From a checkpoint of a small sound classifier.
Model: log mel input, arch mobilenet_v2, norm groupnorm, widths [128, 160, 200].
Training: batches of 64, held-out accuracy 71%.
Data: trained on single notes of musical instruments (NSynth), 184686 training examples, 1.0 epochs.
Rows from block 12 of a small sound classifier, named by matrix and row number. Rows with one number belong to one channel. Each number is 50 + 15 x the weight over its row's rms, rounded and kept within 0 to 99. All counts start at 0.
Before each channel's rows are labels from the 100 clips, of 14976, where the channel reaches its highest value: "responds to" is what is common among them. Only what is clearly more common there than usual is listed. The data: single notes of musical instruments (NSynth).
# convs0: expand pointwise conv (model.blocks.12.convs.0.weight, 800x200x1, standardized in use), inputs 0-66
# convs1: depthwise width-3 conv (model.blocks.12.convs.1.weight, 800x1x3), a 3 kernel
# convs2: project pointwise conv (model.blocks.12.convs.2.weight, 200x800x1, standardized in use, transposed), outputs 0-66

responds to: pitch class D#
convs0.579:45 48 50 40 51 60 50 50 50 46 24 57 85 55 17 50 35 46 50 48 25 50 73 58 50 50 51 52 49 50 55 50 11 44 44 37 50 50 39 50 50 52 51 50 50 51 50 56 28 58 26 99 50 50 42 51 44 62 36 51 53 39 48 49 32 51 50
convs1.579:67 55 31
convs2.579:50 48 73 51 50 50 49 50 50 48 48 51 51 26 56 50 42 50 50 51 50 50 51 61 50 50 50 47 51 50 50 50 50 50 50 54 54 50 53 50 43 50 40 51 50 48 49 59 50 50 50 49 26 50 50 60 50 48 50 53 76 35 57 55 54 50 47

responds to: pitch class B
convs0.30:57 40 66 52 57 57 47 46 74 35 44 59 46 41 54 47 38 45 45 47 72 50 39 48 61 57 17 19 68 59 42 99 48 51 48 61 54 51 56 47 49 50 25 50 52 25 54 57 48 50 49 55 43 49 41 52 51 39 49 76 48 62 67 55 56 45 62
convs1.30:65 68 38
convs2.30:50 76 49 49 50 50 67 50 89 50 69 50 50 75 66 50 51 59 50 50 59 50 42 56 50 50 50 50 50 50 50 50 50 50 51 36 47 50 49 49 50 50 54 49 50 50 40 44 50 50 50 50 59 46 65 50 50 36 54 99 50 99 85 51 78 50 51

responds to: pitch class D#; pitch class C#
convs0.658:51 51 74 51 50 50 75 50 50 50 50 46 50 50 51 55 50 50 50 94 51 50 49 49 50 50 50 32 51 50 52 51 48 50 50 50 50 50 49 50 50 51 51 50 49 51 50 50 49 51 50 50 50 50 49 32 50 50 49 52 50 50 51 50 51 49 50
convs1.658:44 44 26
convs2.658:50 50 54 49 50 50 50 50 50 90 48 47 66 49 49 50 48 51 50 50 50 50 54 49 51 50 50 50 50 50 50 50 50 50 50 47 50 50 49 50 50 50 51 50 49 50 50 59 50 50 47 64 50 50 50 56 49 53 46 52 53 36 41 50 50 50 53

responds to: pitch class F; octave 5; note: F5; note: F4
convs0.728:69 52 54 64 49 41 50 37 57 64 63 54 43 32 63 50 47 55 00 50 47 50 45 31 58 52 88 37 52 54 35 20 45 50 49 55 49 52 51 47 48 49 71 48 51 54 51 58 50 50 54 55 46 50 50 52 51 55 48 37 48 48 39 51 35 48 50
convs1.728:26 46 42
convs2.728:50 46 58 53 51 50 50 50 56 49 46 49 50 51 53 50 33 52 50 50 48 50 51 51 54 50 50 38 56 50 50 50 50 50 50 50 50 51 51 50 50 50 49 50 50 49 50 57 50 50 50 50 43 50 48 68 44 50 46 67 50 50 41 50 56 48 48

responds to: octave 2
convs0.112:49 49 52 52 50 82 49 50 49 28 56 45 50 57 50 50 54 94 19 49 46 50 50 50 50 45 51 47 49 45 00 47 51 51 50 33 51 51 52 50 50 32 39 50 53 60 50 65 51 48 50 50 48 50 22 50 54 50 45 48 46 49 52 50 50 49 62
convs1.112:33 39 67
convs2.112:50 48 52 50 50 51 47 50 49 49 47 49 56 50 47 50 50 50 50 50 48 51 54 56 51 50 50 52 50 50 50 50 50 51 50 52 59 50 52 51 41 50 48 47 52 50 58 71 50 50 48 50 39 50 50 48 50 50 49 53 53 46 89 50 54 40 48

responds to: bass; pitch class B
convs0.117:50 68 36 50 41 44 61 57 87 45 56 48 37 49 54 50 50 63 27 46 92 51 40 23 36 52 07 45 59 49 48 99 59 49 55 57 42 47 45 50 54 38 49 48 46 34 54 37 54 56 53 50 72 55 66 43 49 41 50 67 31 79 43 49 46 53 60
convs1.117:70 67 52
convs2.117:50 84 50 49 36 50 73 50 73 49 50 47 50 54 60 50 49 70 50 47 60 50 50 35 51 50 51 44 52 50 47 49 50 50 50 49 38 50 45 46 57 50 54 51 50 51 28 29 50 51 45 54 65 49 60 50 41 52 47 89 51 96 58 51 49 49 86

responds to: bass; pitch class A; pitch class F#
convs0.756:15 48 32 40 31 38 43 47 29 58 42 34 33 75 40 44 58 58 71 39 43 35 46 47 26 25 49 68 30 26 50 47 73 63 55 48 52 52 57 55 49 36 60 50 64 49 37 52 71 30 49 29 46 42 53 36 53 43 51 48 47 49 51 40 51 50 28
convs1.756:31 50 67
convs2.756:07 42 33 44 51 51 50 65 41 66 55 44 36 85 44 51 69 55 85 43 59 42 48 66 19 22 30 79 25 16 57 72 86 52 61 29 49 46 54 50 54 23 51 51 58 33 43 73 70 33 57 39 56 48 48 42 59 32 49 48 46 58 59 45 57 50 45

responds to: pitch class A#; organ; note: A#3; note: A#5
convs0.578:66 49 53 84 70 53 56 52 67 52 65 53 35 48 74 49 49 40 39 56 65 63 35 60 54 54 39 34 63 53 55 54 64 40 44 61 51 59 52 59 45 42 41 49 49 38 55 40 47 52 59 42 63 42 66 44 49 42 63 44 37 60 48 38 48 49 47
convs1.578:49 76 47
convs2.578:51 77 54 65 51 56 61 46 51 50 67 00 47 69 55 45 51 50 56 24 71 49 33 84 53 52 56 46 59 50 50 28 45 28 28 21 26 50 18 34 73 56 88 70 20 29 31 51 41 75 53 46 50 50 51 46 50 46 53 49 48 51 50 46 54 50 46

responds to: pitch class B; bass
convs0.343:46 50 50 49 50 51 53 96 74 33 50 56 50 49 51 50 50 49 48 41 64 50 49 43 50 50 44 49 59 51 09 63 50 50 74 50 50 50 50 50 50 02 36 49 62 50 50 55 90 51 53 50 78 51 60 50 46 50 45 66 37 65 49 50 50 50 61
convs1.343:58 72 62
convs2.343:50 75 49 50 16 50 50 50 66 47 50 50 50 51 50 50 50 91 50 50 50 49 50 25 50 50 50 27 75 50 35 52 50 50 54 79 39 50 50 50 52 45 31 49 50 43 48 23 53 49 50 46 63 58 50 29 49 50 48 54 46 72 66 50 50 50 62

responds to: bass; pitch class C#
convs0.162:41 59 34 53 44 36 44 71 49 59 55 29 45 71 54 50 60 99 53 35 50 49 44 34 36 42 77 66 39 37 00 19 51 57 33 29 52 67 51 50 50 47 71 49 52 74 00 71 61 49 49 49 63 50 51 32 52 50 08 20 48 51 47 50 12 50 50
convs1.162:32 45 68
convs2.162:49 61 50 49 52 34 54 52 50 50 61 43 55 62 49 53 52 63 57 50 51 56 56 59 48 46 44 99 01 43 50 62 54 51 51 39 51 50 51 55 50 45 43 49 51 77 50 68 55 49 50 42 51 58 48 36 61 36 56 35 50 80 73 50 50 51 47

responds to: pitch class A#; bass
convs0.153:37 48 57 54 50 50 54 78 61 35 50 49 47 95 51 50 47 87 54 40 63 49 48 31 50 37 23 43 53 21 25 78 71 52 59 33 51 50 61 55 50 00 50 49 63 26 34 74 74 49 44 47 56 53 50 51 52 47 36 77 50 66 70 52 57 46 55
convs1.153:34 40 68
convs2.153:38 24 51 49 62 51 52 54 52 50 49 55 43 68 51 50 50 52 57 50 68 50 48 58 46 31 14 99 03 00 76 94 82 50 55 49 49 54 55 61 50 15 37 50 57 42 51 56 64 35 55 37 41 53 48 50 52 21 44 67 50 65 73 49 85 80 44

responds to: octave 7
convs0.325:50 55 47 51 50 48 50 45 50 61 50 39 52 50 50 20 56 46 64 49 00 50 50 58 51 50 20 66 49 49 58 49 99 50 50 51 50 46 49 63 50 29 55 50 50 53 50 43 50 51 48 33 52 50 63 48 50 53 76 24 50 48 48 50 47 50 50
convs1.325:60 34 67
convs2.325:50 20 64 50 50 50 50 50 50 50 50 50 50 50 50 50 50 50 50 50 50 50 50 97 50 50 50 50 50 50 50 50 50 50 50 45 50 50 50 50 50 50 50 50 50 50 50 50 50 50 50 50 50 50 50 50 50 50 50 50 50 50 50 50 50 50 44

responds to: bass; pitch class B
convs0.278:43 59 50 47 48 40 54 71 76 39 54 45 39 46 52 50 45 73 32 43 99 55 45 07 55 50 00 32 61 50 16 99 69 51 54 51 50 59 56 53 49 33 47 47 50 12 50 59 52 51 44 50 71 51 63 42 57 50 37 64 30 72 53 50 48 47 54
convs1.278:50 70 67
convs2.278:50 80 42 46 22 45 54 50 81 50 50 51 40 72 55 50 50 74 71 49 57 42 49 35 36 50 51 47 50 23 47 48 50 56 50 50 42 49 49 44 56 44 52 51 50 50 31 34 51 49 49 45 60 59 70 49 45 25 51 91 51 99 57 51 60 50 59

responds to: pitch class F
convs0.32:42 60 25 50 46 41 54 47 50 59 55 53 28 54 55 50 59 48 50 51 61 50 33 41 21 50 78 69 43 92 58 32 45 50 50 44 50 50 47 47 50 50 60 50 49 78 50 51 50 52 53 67 69 50 58 50 46 61 38 07 36 51 00 47 00 62 53
convs1.32:68 45 32
convs2.32:50 50 51 50 50 50 50 50 50 49 49 49 52 15 49 50 49 50 50 50 49 50 52 49 51 50 51 50 50 50 50 50 50 50 50 56 50 50 50 50 40 50 50 50 50 50 50 53 50 50 49 51 49 50 50 50 49 55 49 48 59 40 44 50 44 50 51

responds to: bass; octave 1
convs0.410:50 46 49 48 50 49 50 50 48 50 50 50 84 50 50 50 50 76 50 41 23 50 63 52 53 50 50 28 49 50 00 50 50 52 50 49 50 51 50 50 50 50 49 50 50 50 50 56 50 50 50 53 51 50 50 49 81 56 50 23 50 50 49 50 04 50 50
convs1.410:63 72 50
convs2.410:49 50 49 49 49 50 46 50 48 50 50 49 84 54 17 50 50 50 50 49 50 48 52 51 48 50 50 52 49 49 50 50 50 50 50 86 49 50 50 50 55 50 50 50 50 50 49 44 50 50 50 50 49 50 50 09 57 51 40 03 51 48 50 50 26 50 50

responds to: pitch class F; octave 3; note: F3; note: F4
convs0.81:73 39 48 66 55 56 45 44 57 56 54 68 38 21 68 47 42 26 40 64 45 54 44 58 52 73 71 22 63 91 42 22 35 47 27 63 50 58 52 48 45 53 38 51 49 53 52 43 31 62 69 59 55 43 53 50 49 58 56 20 37 50 20 51 11 48 51
convs1.81:69 33 51
convs2.81:50 43 64 52 50 50 45 00 48 48 34 46 59 32 50 50 43 38 50 51 38 50 55 52 58 50 50 50 51 51 50 50 51 50 50 58 51 50 50 50 48 43 50 51 50 50 51 53 50 49 48 52 40 44 50 61 42 51 49 54 52 41 43 63 53 49 47

responds to: octave 2
convs0.564:48 60 49 33 46 59 63 58 51 46 41 45 94 54 25 62 44 46 46 47 48 50 78 22 52 52 72 73 48 53 39 30 02 50 67 32 44 16 40 32 62 51 65 50 54 76 43 49 65 57 47 51 34 60 48 56 41 52 34 58 64 47 43 52 50 59 50
convs1.564:46 30 67
convs2.564:50 54 52 49 54 51 55 51 40 50 50 50 57 50 48 51 50 49 63 61 49 58 58 54 52 49 49 73 23 45 99 52 00 51 52 50 56 49 48 59 44 51 50 43 50 51 59 69 45 39 00 49 48 47 50 50 53 82 51 43 76 29 69 49 54 51 45

responds to: pitch class B; bass
convs0.331:50 56 47 54 52 50 59 56 80 48 57 61 29 54 58 54 49 47 40 54 84 52 38 48 45 67 00 21 70 52 44 98 70 34 64 66 40 45 48 50 53 28 16 50 40 06 68 34 60 60 61 48 61 61 59 46 44 30 53 65 39 89 52 53 55 50 57
convs1.331:39 56 73
convs2.331:39 59 41 40 32 49 50 57 62 50 46 58 42 62 47 50 56 72 57 40 82 26 44 47 32 43 35 62 37 30 63 68 57 59 53 54 37 33 50 32 57 16 54 50 56 36 27 24 62 45 43 50 51 54 60 47 42 41 51 72 46 68 58 55 58 55 55

responds to: pitch class A#; bass; octave 7
convs0.531:45 56 51 51 48 55 55 56 67 46 52 44 50 81 48 61 55 63 56 43 53 49 51 55 43 42 40 50 55 28 54 65 49 50 70 47 52 26 50 39 57 44 53 52 53 51 50 50 70 52 47 47 55 69 52 28 58 47 41 50 49 58 58 53 50 49 51
convs1.531:45 69 33
convs2.531:58 62 58 59 68 72 66 50 58 46 54 28 53 64 53 50 48 50 58 40 80 51 50 81 55 66 47 35 68 52 47 17 27 31 33 31 42 54 32 38 58 63 59 57 30 13 43 55 40 75 43 51 50 50 57 44 49 50 60 50 54 51 50 52 55 49 53

responds to: synthetic; bass; pitch class A#
convs0.51:33 58 29 29 41 50 60 64 59 46 46 54 53 61 46 55 57 54 50 36 75 46 41 32 23 54 46 72 44 46 53 72 27 50 67 22 50 32 40 27 50 46 65 48 50 61 48 70 52 70 38 63 68 51 62 55 28 60 05 77 46 54 17 56 39 69 61
convs1.51:33 68 43
convs2.51:50 47 55 50 50 49 54 00 50 50 47 52 50 49 50 50 50 30 50 79 48 56 53 52 50 49 42 55 51 48 50 74 51 49 50 53 50 50 49 51 50 50 46 50 49 48 58 53 50 49 37 50 50 47 06 50 51 68 50 50 50 50 48 49 51 49 49

responds to: octave 2
convs0.251:50 50 74 49 50 40 50 50 64 51 50 49 56 67 48 50 50 52 62 62 46 50 61 65 50 50 24 50 50 50 94 55 55 52 60 51 50 32 50 07 50 53 51 50 23 58 50 51 68 50 73 55 39 52 51 33 51 48 58 29 50 59 44 50 25 51 50
convs1.251:56 30 66
convs2.251:50 40 51 49 52 51 50 50 50 49 46 55 54 50 50 51 50 46 50 53 11 51 54 57 50 50 49 99 50 50 50 50 51 50 50 55 56 50 51 52 42 50 41 50 50 53 63 55 50 50 48 54 50 50 15 48 48 50 49 44 51 48 45 49 51 51 51

responds to: pitch class F; octave 5; note: F5; note: F4
convs0.721:71 53 53 70 49 32 51 44 58 60 57 58 40 26 68 50 49 55 47 50 78 59 43 26 57 52 67 34 53 55 39 00 42 50 48 52 50 51 51 45 34 50 50 38 51 92 50 24 48 50 55 86 54 49 47 54 56 85 46 32 49 51 42 23 09 49 50
convs1.721:28 37 44
convs2.721:50 46 68 55 50 50 48 50 50 46 38 46 51 45 53 50 36 54 50 49 47 50 52 54 55 50 50 37 58 50 00 50 50 50 49 51 51 51 51 50 50 50 49 50 51 47 51 59 50 50 49 51 40 50 49 58 47 50 40 62 52 49 43 50 52 48 47

responds to: synthetic; bass; pitch class B
convs0.651:50 54 41 58 49 48 50 48 50 61 69 51 03 50 70 50 69 63 50 87 50 50 36 49 30 50 03 27 51 50 39 75 93 50 50 49 50 50 52 50 50 49 49 50 50 35 50 55 50 03 63 50 53 51 28 41 51 41 49 27 38 65 47 38 27 50 50
convs1.651:64 54 29
convs2.651:50 47 54 76 50 50 49 50 50 49 44 49 60 45 49 50 48 51 50 50 50 53 57 50 50 48 50 50 50 50 00 50 50 50 50 45 52 50 50 50 46 99 50 50 51 57 51 61 50 50 48 54 50 50 50 57 50 50 49 55 50 50 52 50 64 50 50

responds to: pitch class D; pitch class G#
convs0.358:74 57 48 84 50 34 50 33 41 53 50 38 51 57 49 50 58 74 65 52 32 52 51 54 63 44 86 63 46 42 93 00 35 49 54 41 49 30 18 40 51 67 72 50 47 83 23 47 51 49 49 67 43 50 53 40 51 71 52 47 57 38 48 48 40 39 49
convs1.358:43 66 31
convs2.358:50 42 54 49 51 51 49 00 50 49 40 53 60 42 48 51 48 50 50 53 49 50 59 52 50 50 50 68 51 50 50 50 51 50 50 50 55 50 50 52 42 50 47 50 50 49 55 56 50 50 47 53 44 50 50 56 49 50 50 55 55 47 55 50 55 50 49

responds to: pitch class B; bass
convs0.614:49 74 37 61 47 44 64 46 74 57 70 53 25 62 62 53 61 49 46 54 99 50 27 48 29 51 33 54 45 48 60 71 52 43 55 64 41 42 45 48 50 50 47 50 45 51 50 28 51 57 61 47 50 55 61 51 44 40 53 56 49 76 43 50 50 56 50
convs1.614:26 53 59
convs2.614:18 49 50 52 55 51 56 50 52 50 50 53 50 52 51 52 50 50 50 50 61 52 47 48 43 50 47 99 01 29 51 57 50 49 50 46 48 02 47 50 51 50 51 51 48 60 48 55 50 51 52 48 34 54 50 54 45 49 27 60 53 49 34 57 54 54 49

responds to: octave 2
convs0.287:69 50 48 55 65 77 50 51 50 51 50 72 55 55 46 50 50 75 50 50 44 50 55 56 49 50 52 52 49 23 47 44 48 50 50 50 50 50 49 50 50 49 50 50 48 38 50 48 99 07 50 53 51 50 51 50 49 58 95 47 99 47 47 50 27 51 50
convs1.287:62 27 52
convs2.287:49 36 52 48 53 52 59 51 49 49 47 58 58 57 76 53 50 42 50 52 46 55 55 85 51 50 49 51 50 50 50 51 52 49 50 48 61 50 49 52 33 50 38 51 49 47 66 65 50 50 42 49 49 50 63 43 35 52 99 53 55 47 46 49 59 52 48

responds to: pitch class A#; mallet; pitch class G
convs0.21:74 53 49 52 50 49 52 43 50 80 61 53 50 50 51 50 64 47 50 51 48 50 44 52 41 50 50 52 50 56 46 49 37 49 50 43 50 50 46 29 50 53 56 40 47 60 00 54 49 52 51 78 54 50 64 51 48 95 33 00 50 46 13 53 00 67 50
convs1.21:30 66 46
convs2.21:56 50 58 74 51 50 49 28 50 47 48 48 51 50 50 50 49 51 50 50 24 50 51 53 54 50 50 49 51 50 50 50 50 50 49 50 51 50 50 56 50 50 50 50 49 50 50 51 50 50 50 51 49 50 40 52 47 50 49 50 53 14 43 50 50 50 57

responds to: octave 7
convs0.303:60 54 48 56 51 51 39 41 34 51 49 47 51 55 48 50 53 77 57 49 41 50 51 60 49 45 60 66 50 44 89 00 50 50 50 50 50 49 49 52 50 65 73 51 49 68 50 43 50 51 49 49 50 50 53 49 50 87 54 48 49 10 49 57 36 58 39
convs1.303:38 68 36
convs2.303:50 34 55 49 50 51 49 50 50 48 38 51 63 35 48 51 49 50 50 50 48 50 61 53 51 50 50 50 50 50 50 50 50 50 50 50 54 50 50 50 44 50 47 50 50 49 52 66 50 50 47 50 33 50 50 55 49 50 50 61 60 48 58 50 63 50 47

responds to: pitch class F; octave 5; note: F5
convs0.705:65 54 52 71 49 42 50 23 62 70 53 56 40 09 67 81 50 55 47 50 51 50 43 36 51 52 99 35 52 54 30 16 41 50 49 54 50 51 52 46 48 49 49 48 58 63 50 60 49 50 58 55 46 50 38 54 50 53 46 34 48 51 42 46 15 49 50
convs1.705:64 48 28
convs2.705:50 50 64 57 50 49 50 50 51 48 43 47 49 08 56 50 40 53 50 50 48 50 50 48 51 50 50 43 54 49 49 49 51 50 49 49 49 51 51 50 51 50 49 50 50 49 47 57 50 50 50 49 33 50 49 72 44 49 43 52 55 49 00 50 52 48 45

responds to: octave 2; mallet
convs0.680:45 50 41 51 50 50 50 64 50 76 69 53 44 51 55 50 52 51 51 50 00 22 52 50 38 62 62 49 48 56 22 00 50 31 50 49 51 50 52 49 50 44 50 50 99 50 49 46 74 50 53 52 59 50 72 45 51 54 49 26 50 57 46 50 00 54 50
convs1.680:44 42 74
convs2.680:50 40 59 48 50 51 46 50 49 49 38 48 68 44 46 50 39 52 50 50 47 53 69 50 54 50 50 50 50 50 50 50 50 52 50 47 57 50 52 51 41 50 45 49 52 50 53 85 50 49 46 59 43 50 50 69 46 52 49 55 52 48 41 50 53 50 50

responds to: pitch class D#
convs0.619:50 51 40 50 50 50 40 50 52 98 50 71 45 48 55 50 62 40 50 79 50 50 46 57 40 76 80 50 49 83 82 17 40 50 50 64 50 49 50 50 50 99 39 50 50 94 50 00 32 50 56 50 51 50 52 45 48 46 61 25 43 54 00 50 28 50 50
convs1.619:71 37 44
convs2.619:51 47 50 50 50 51 48 50 48 50 50 53 52 19 50 50 50 47 50 55 41 74 52 54 53 50 55 50 50 50 50 42 50 50 45 50 51 50 50 54 40 50 50 50 50 50 50 50 49 50 50 53 75 47 50 17 50 52 50 42 50 87 46 50 46 50 50

responds to: octave 7
convs0.665:50 62 45 50 50 50 50 49 50 55 50 51 33 50 53 50 61 50 50 51 65 50 44 50 17 50 74 49 48 50 46 49 51 50 50 55 51 50 51 50 50 49 34 50 50 50 50 48 50 50 51 50 50 50 50 50 51 47 51 49 50 57 50 50 00 50 50
convs1.665:53 76 49
convs2.665:50 32 50 50 54 50 49 50 50 49 49 50 51 49 49 50 50 52 50 50 24 50 54 47 51 50 50 38 50 50 50 50 50 50 50 50 63 50 50 50 33 50 49 50 50 50 50 64 50 50 49 50 50 50 50 62 36 50 49 66 51 50 52 50 50 50 51

responds to: pitch class A#; octave 3; note: A#3
convs0.573:55 43 47 46 54 60 50 56 51 24 48 51 68 54 46 48 37 43 44 44 51 50 50 61 50 56 49 17 62 56 53 50 47 47 46 21 50 53 43 50 50 50 49 50 00 49 50 66 50 55 49 82 50 50 20 50 47 53 43 52 50 49 42 50 52 44 50
convs1.573:54 35 71
convs2.573:50 48 51 51 50 50 46 50 50 49 48 51 50 18 54 51 42 51 50 51 50 50 51 44 50 50 49 50 50 50 50 50 50 50 50 55 54 50 59 50 45 50 46 50 53 49 50 59 50 50 50 47 34 51 50 51 50 47 50 54 55 50 87 51 82 50 43

responds to: octave 7; pitch class D
convs0.336:49 51 56 49 50 51 33 37 45 55 49 47 52 55 48 76 53 50 56 55 34 50 51 71 49 48 52 62 49 44 76 38 53 50 50 49 50 30 49 50 50 50 77 51 49 97 50 32 50 50 49 47 47 50 53 49 51 50 64 47 50 32 53 49 54 51 50
convs1.336:64 56 29
convs2.336:50 42 54 49 50 51 49 50 50 49 38 51 64 33 48 50 48 50 50 52 48 50 59 50 51 50 50 50 51 50 50 50 50 50 50 50 55 50 50 50 45 50 46 50 50 50 51 61 50 50 46 57 46 50 50 61 49 50 50 62 59 48 60 50 59 50 49

responds to: octave 2
convs0.179:45 39 50 50 50 50 49 50 49 50 50 49 56 57 31 50 53 59 55 49 00 49 59 50 47 38 70 51 47 45 40 37 50 55 50 16 51 51 54 50 49 45 51 50 53 61 25 61 53 47 50 69 50 50 22 47 57 51 49 35 50 50 54 58 46 49 49
convs1.179:52 27 61
convs2.179:55 47 69 50 53 53 59 50 49 49 52 49 63 52 50 52 52 50 51 58 46 64 58 72 61 50 49 50 50 49 49 50 51 49 49 43 55 50 50 66 45 50 45 49 51 46 58 77 50 49 48 49 49 56 12 46 67 50 55 44 54 54 98 50 53 44 48

responds to: pitch class B
convs0.461:53 59 53 53 49 45 57 47 66 51 51 40 16 63 52 51 53 62 31 26 51 51 50 49 62 45 51 57 51 72 63 50 50 50 57 51 50 38 43 50 53 57 60 50 47 60 50 19 50 50 50 50 93 32 62 50 50 50 44 46 30 86 46 50 48 50 50
convs1.461:49 37 73
convs2.461:00 44 52 51 51 50 46 50 53 49 40 70 50 36 53 51 29 51 50 51 65 50 50 31 50 50 49 43 52 50 99 50 51 51 50 52 52 28 63 50 43 50 43 46 60 48 49 57 50 50 50 50 45 50 50 69 46 36 53 71 51 58 53 56 60 50 50

responds to: pitch class A#; note: A#3; note: A#4
convs0.724:53 50 51 57 50 48 50 47 51 50 96 50 48 49 53 50 50 51 50 50 47 50 48 47 51 50 54 46 51 50 50 44 50 50 50 50 50 50 50 50 50 50 50 50 50 51 50 51 50 50 51 50 50 50 49 50 50 50 49 42 50 50 49 50 36 50 50
convs1.724:69 68 55
convs2.724:50 50 50 50 50 50 50 50 50 50 49 49 51 50 50 50 50 52 50 50 50 50 50 50 50 50 50 50 50 50 50 50 50 50 50 50 50 50 50 50 50 50 50 50 50 50 50 52 50 50 49 51 50 50 50 50 49 50 46 61 51 50 50 50 53 50 51

responds to: bass; octave 7
convs0.697:41 52 52 39 41 48 50 48 25 48 45 30 64 66 32 47 52 61 65 40 33 44 62 51 50 29 60 80 33 27 67 43 36 58 51 19 54 31 33 46 56 67 86 49 51 75 36 61 49 45 28 50 36 47 42 54 49 56 37 61 70 33 53 47 60 48 43
convs1.697:28 53 64
convs2.697:20 56 37 26 44 54 53 65 31 61 61 37 68 69 22 54 76 66 71 47 38 57 68 55 34 28 53 96 19 24 72 52 42 57 57 36 55 34 45 54 49 49 57 49 52 59 49 72 57 39 38 56 60 55 51 36 62 68 29 45 46 43 56 59 36 76 58

responds to: octave 7; pitch class D
convs0.422:50 59 49 60 47 26 50 40 48 62 54 42 50 79 49 40 49 55 42 50 35 50 46 49 48 50 62 63 41 43 59 26 51 50 49 61 47 41 49 51 50 88 66 50 50 63 50 40 49 50 54 46 51 50 52 50 50 54 40 08 07 40 50 49 33 50 50
convs1.422:37 69 38
convs2.422:50 45 55 52 51 50 46 50 49 49 46 65 50 27 53 52 42 51 50 53 50 50 52 47 50 50 49 45 52 50 50 50 52 50 50 51 54 50 59 51 39 50 42 46 56 49 51 61 50 49 50 47 42 51 49 68 50 47 51 63 52 50 68 57 60 50 46

responds to: octave 7; pitch class G
convs0.408:52 58 50 52 46 38 51 47 50 65 53 42 50 56 50 50 56 52 33 50 50 11 49 49 52 47 54 61 46 50 59 43 50 50 49 50 50 34 49 50 50 56 64 50 49 60 00 42 92 50 50 50 51 50 56 50 50 55 50 41 07 50 47 50 41 32 50
convs1.408:63 31 62
convs2.408:50 44 57 53 50 50 46 50 50 49 46 71 50 26 53 52 32 52 50 51 50 50 51 37 50 50 49 33 51 50 49 50 52 50 50 49 53 51 61 50 40 50 44 50 56 49 49 64 50 49 50 49 43 50 48 83 50 46 50 89 52 53 69 52 68 49 49

responds to: octave 2; octave 1
convs0.606:50 50 54 80 50 52 63 50 87 43 53 50 44 66 56 50 50 55 50 50 57 50 46 50 50 63 43 22 84 50 52 54 48 32 50 49 50 51 50 51 50 36 48 50 50 42 50 51 54 72 51 49 55 50 57 50 50 50 48 48 49 55 49 50 50 50 50
convs1.606:62 27 46
convs2.606:51 24 51 59 56 50 46 50 47 71 41 71 40 35 58 50 49 00 50 55 51 45 43 48 50 50 71 52 45 50 50 50 50 50 48 47 56 61 51 56 42 50 52 50 50 51 50 67 20 51 54 50 46 30 49 69 45 37 66 57 46 91 38 46 57 17 50

responds to: pitch class B
convs0.624:51 50 50 50 50 50 50 50 50 54 50 50 50 46 50 50 53 50 50 50 50 50 50 50 50 50 52 50 50 50 49 50 48 50 50 49 50 50 50 50 50 50 50 50 50 50 50 51 50 50 51 51 52 50 50 50 50 50 49 38 50 50 50 50 37 50 50
convs1.624:51 34 29
convs2.624:50 50 55 49 50 51 49 50 50 49 38 49 75 29 45 50 45 50 50 50 47 51 70 50 51 50 50 99 50 50 50 50 49 50 50 48 51 99 49 50 30 50 50 52 50 50 52 59 50 50 46 67 49 50 50 65 45 54 49 58 51 45 50 50 52 51 56