From a checkpoint of a small sound classifier: activation hardswish.
Rows from block 12 of a small sound classifier, named by matrix and row number. Rows with one number belong to one channel. Each number is 128 + 32 x the weight over its row's rms, rounded and kept within 0 to 255. All counts start at 0. Numbers have three digits each. After the name is the row's rms in percent of the matrix's.
Before each channel's rows are labels from the 100 clips, of 14976, where the channel reaches its highest value: "loudest band" is the band of the loudest frequency at the time of the peak. Only what is clearly more common there than usual is listed. The data: single notes of musical instruments (NSynth).
# convs0: expand pointwise conv (model.blocks.12.convs.0.weight, 800x200x1, standardized in use), inputs 0-66
# convs1: depthwise width-3 conv (model.blocks.12.convs.1.weight, 800x1x3), a 3 kernel
# convs2: project pointwise conv (model.blocks.12.convs.2.weight, 200x800x1, standardized in use, transposed), outputs 0-66

loudest band: 500 to 1000 Hz
convs0.22 105:123098156126128137115135170095115136054126128120104137128122155092108107113138027070160139086217135132132152133135164127128098045129153069130167143128119120119127117131129071100158100218149142195116127
convs1.22 069:084132094
convs2.22 080:129134153136148128144130141113110121113136143122104125128125128127112145139129066091153128126145175128127099133175132171123126113126131101136167128126128133128114129124113128023094078127062097103115129

loudest band: 2000 to 4000 Hz; 1000 to 2000 Hz
convs0.576 065:116128118126128132128128128130105133213040124128131000131130130127125141136128126140122128088079094127129123126125126127129130128129127130128125127139129128126097131205119123127143128129124182139084128
convs1.576 093:082133159
convs2.576 006:128127129128127128127128128127126148119128183128128125128132128127128133116128127128129128128128128128128129128128128128128128125128128128127150128128140117094133126128128101131148131130226127159128122

loudest band: 2000 to 4000 Hz
convs0.52 048:129140000132128045133120146128130121123123134128134127109128151128035042098229135141121126149085080128128121128157114128128143144128125152128128128130128143206100221129126180051091128128112128000176128
convs1.52 034:082119157
convs2.52 008:128128128128128128128128128128127128129128148128128128128128127128129126128128128128128128128128128128128129128128128128128128128128128128128127128128128128127128128128128128128128000127017128129128128

loudest band: 250 to 500 Hz
convs0.8 249:096155085097109123160148132129122098165140099132129137119106165129136085118131172185090130171144080128137092116111072129133142195121114175125130113155079138169117168152086180074149127099066117090159139
convs1.8 218:150147081
convs2.8 271:111108137092137165141146128114099095175153064127098119125091128129167146160138137143123138133128129117128103125134096142130132138134112128138126123152019150168096193118119228105116137042118085095130137

loudest band: 2000 to 4000 Hz
convs0.412 059:131130128132124000131124127154236108118127132128136128127128127129120127130123147146126117141085133128128135128114128026128139153128127150128102126127132121130127138126128128145065127126120127102128126
convs1.412 066:135156080
convs2.412 030:128120130130128127122128128127124155128079132129114131128132137129130107128127127120129127128128130131128129135129143130111128116126136127127146128127128123119129126147128124129146131130173131149128125

loudest band: 1000 to 2000 Hz; 2000 to 4000 Hz
convs0.92 079:115166067130112105144112129157145127075141153132151119103131152127070125037123181168103126149114021128129115124121109098130141164128124223109131128142140128171129203126119171071070094133000119003154141
convs1.92 107:079127155
convs2.92 005:128140128127123127135128127128124109136133124128128129128127126128129128128128128135128128128128128126128141126128115128147128135130118128128128128129120130125128128134106147123133135110062128121128132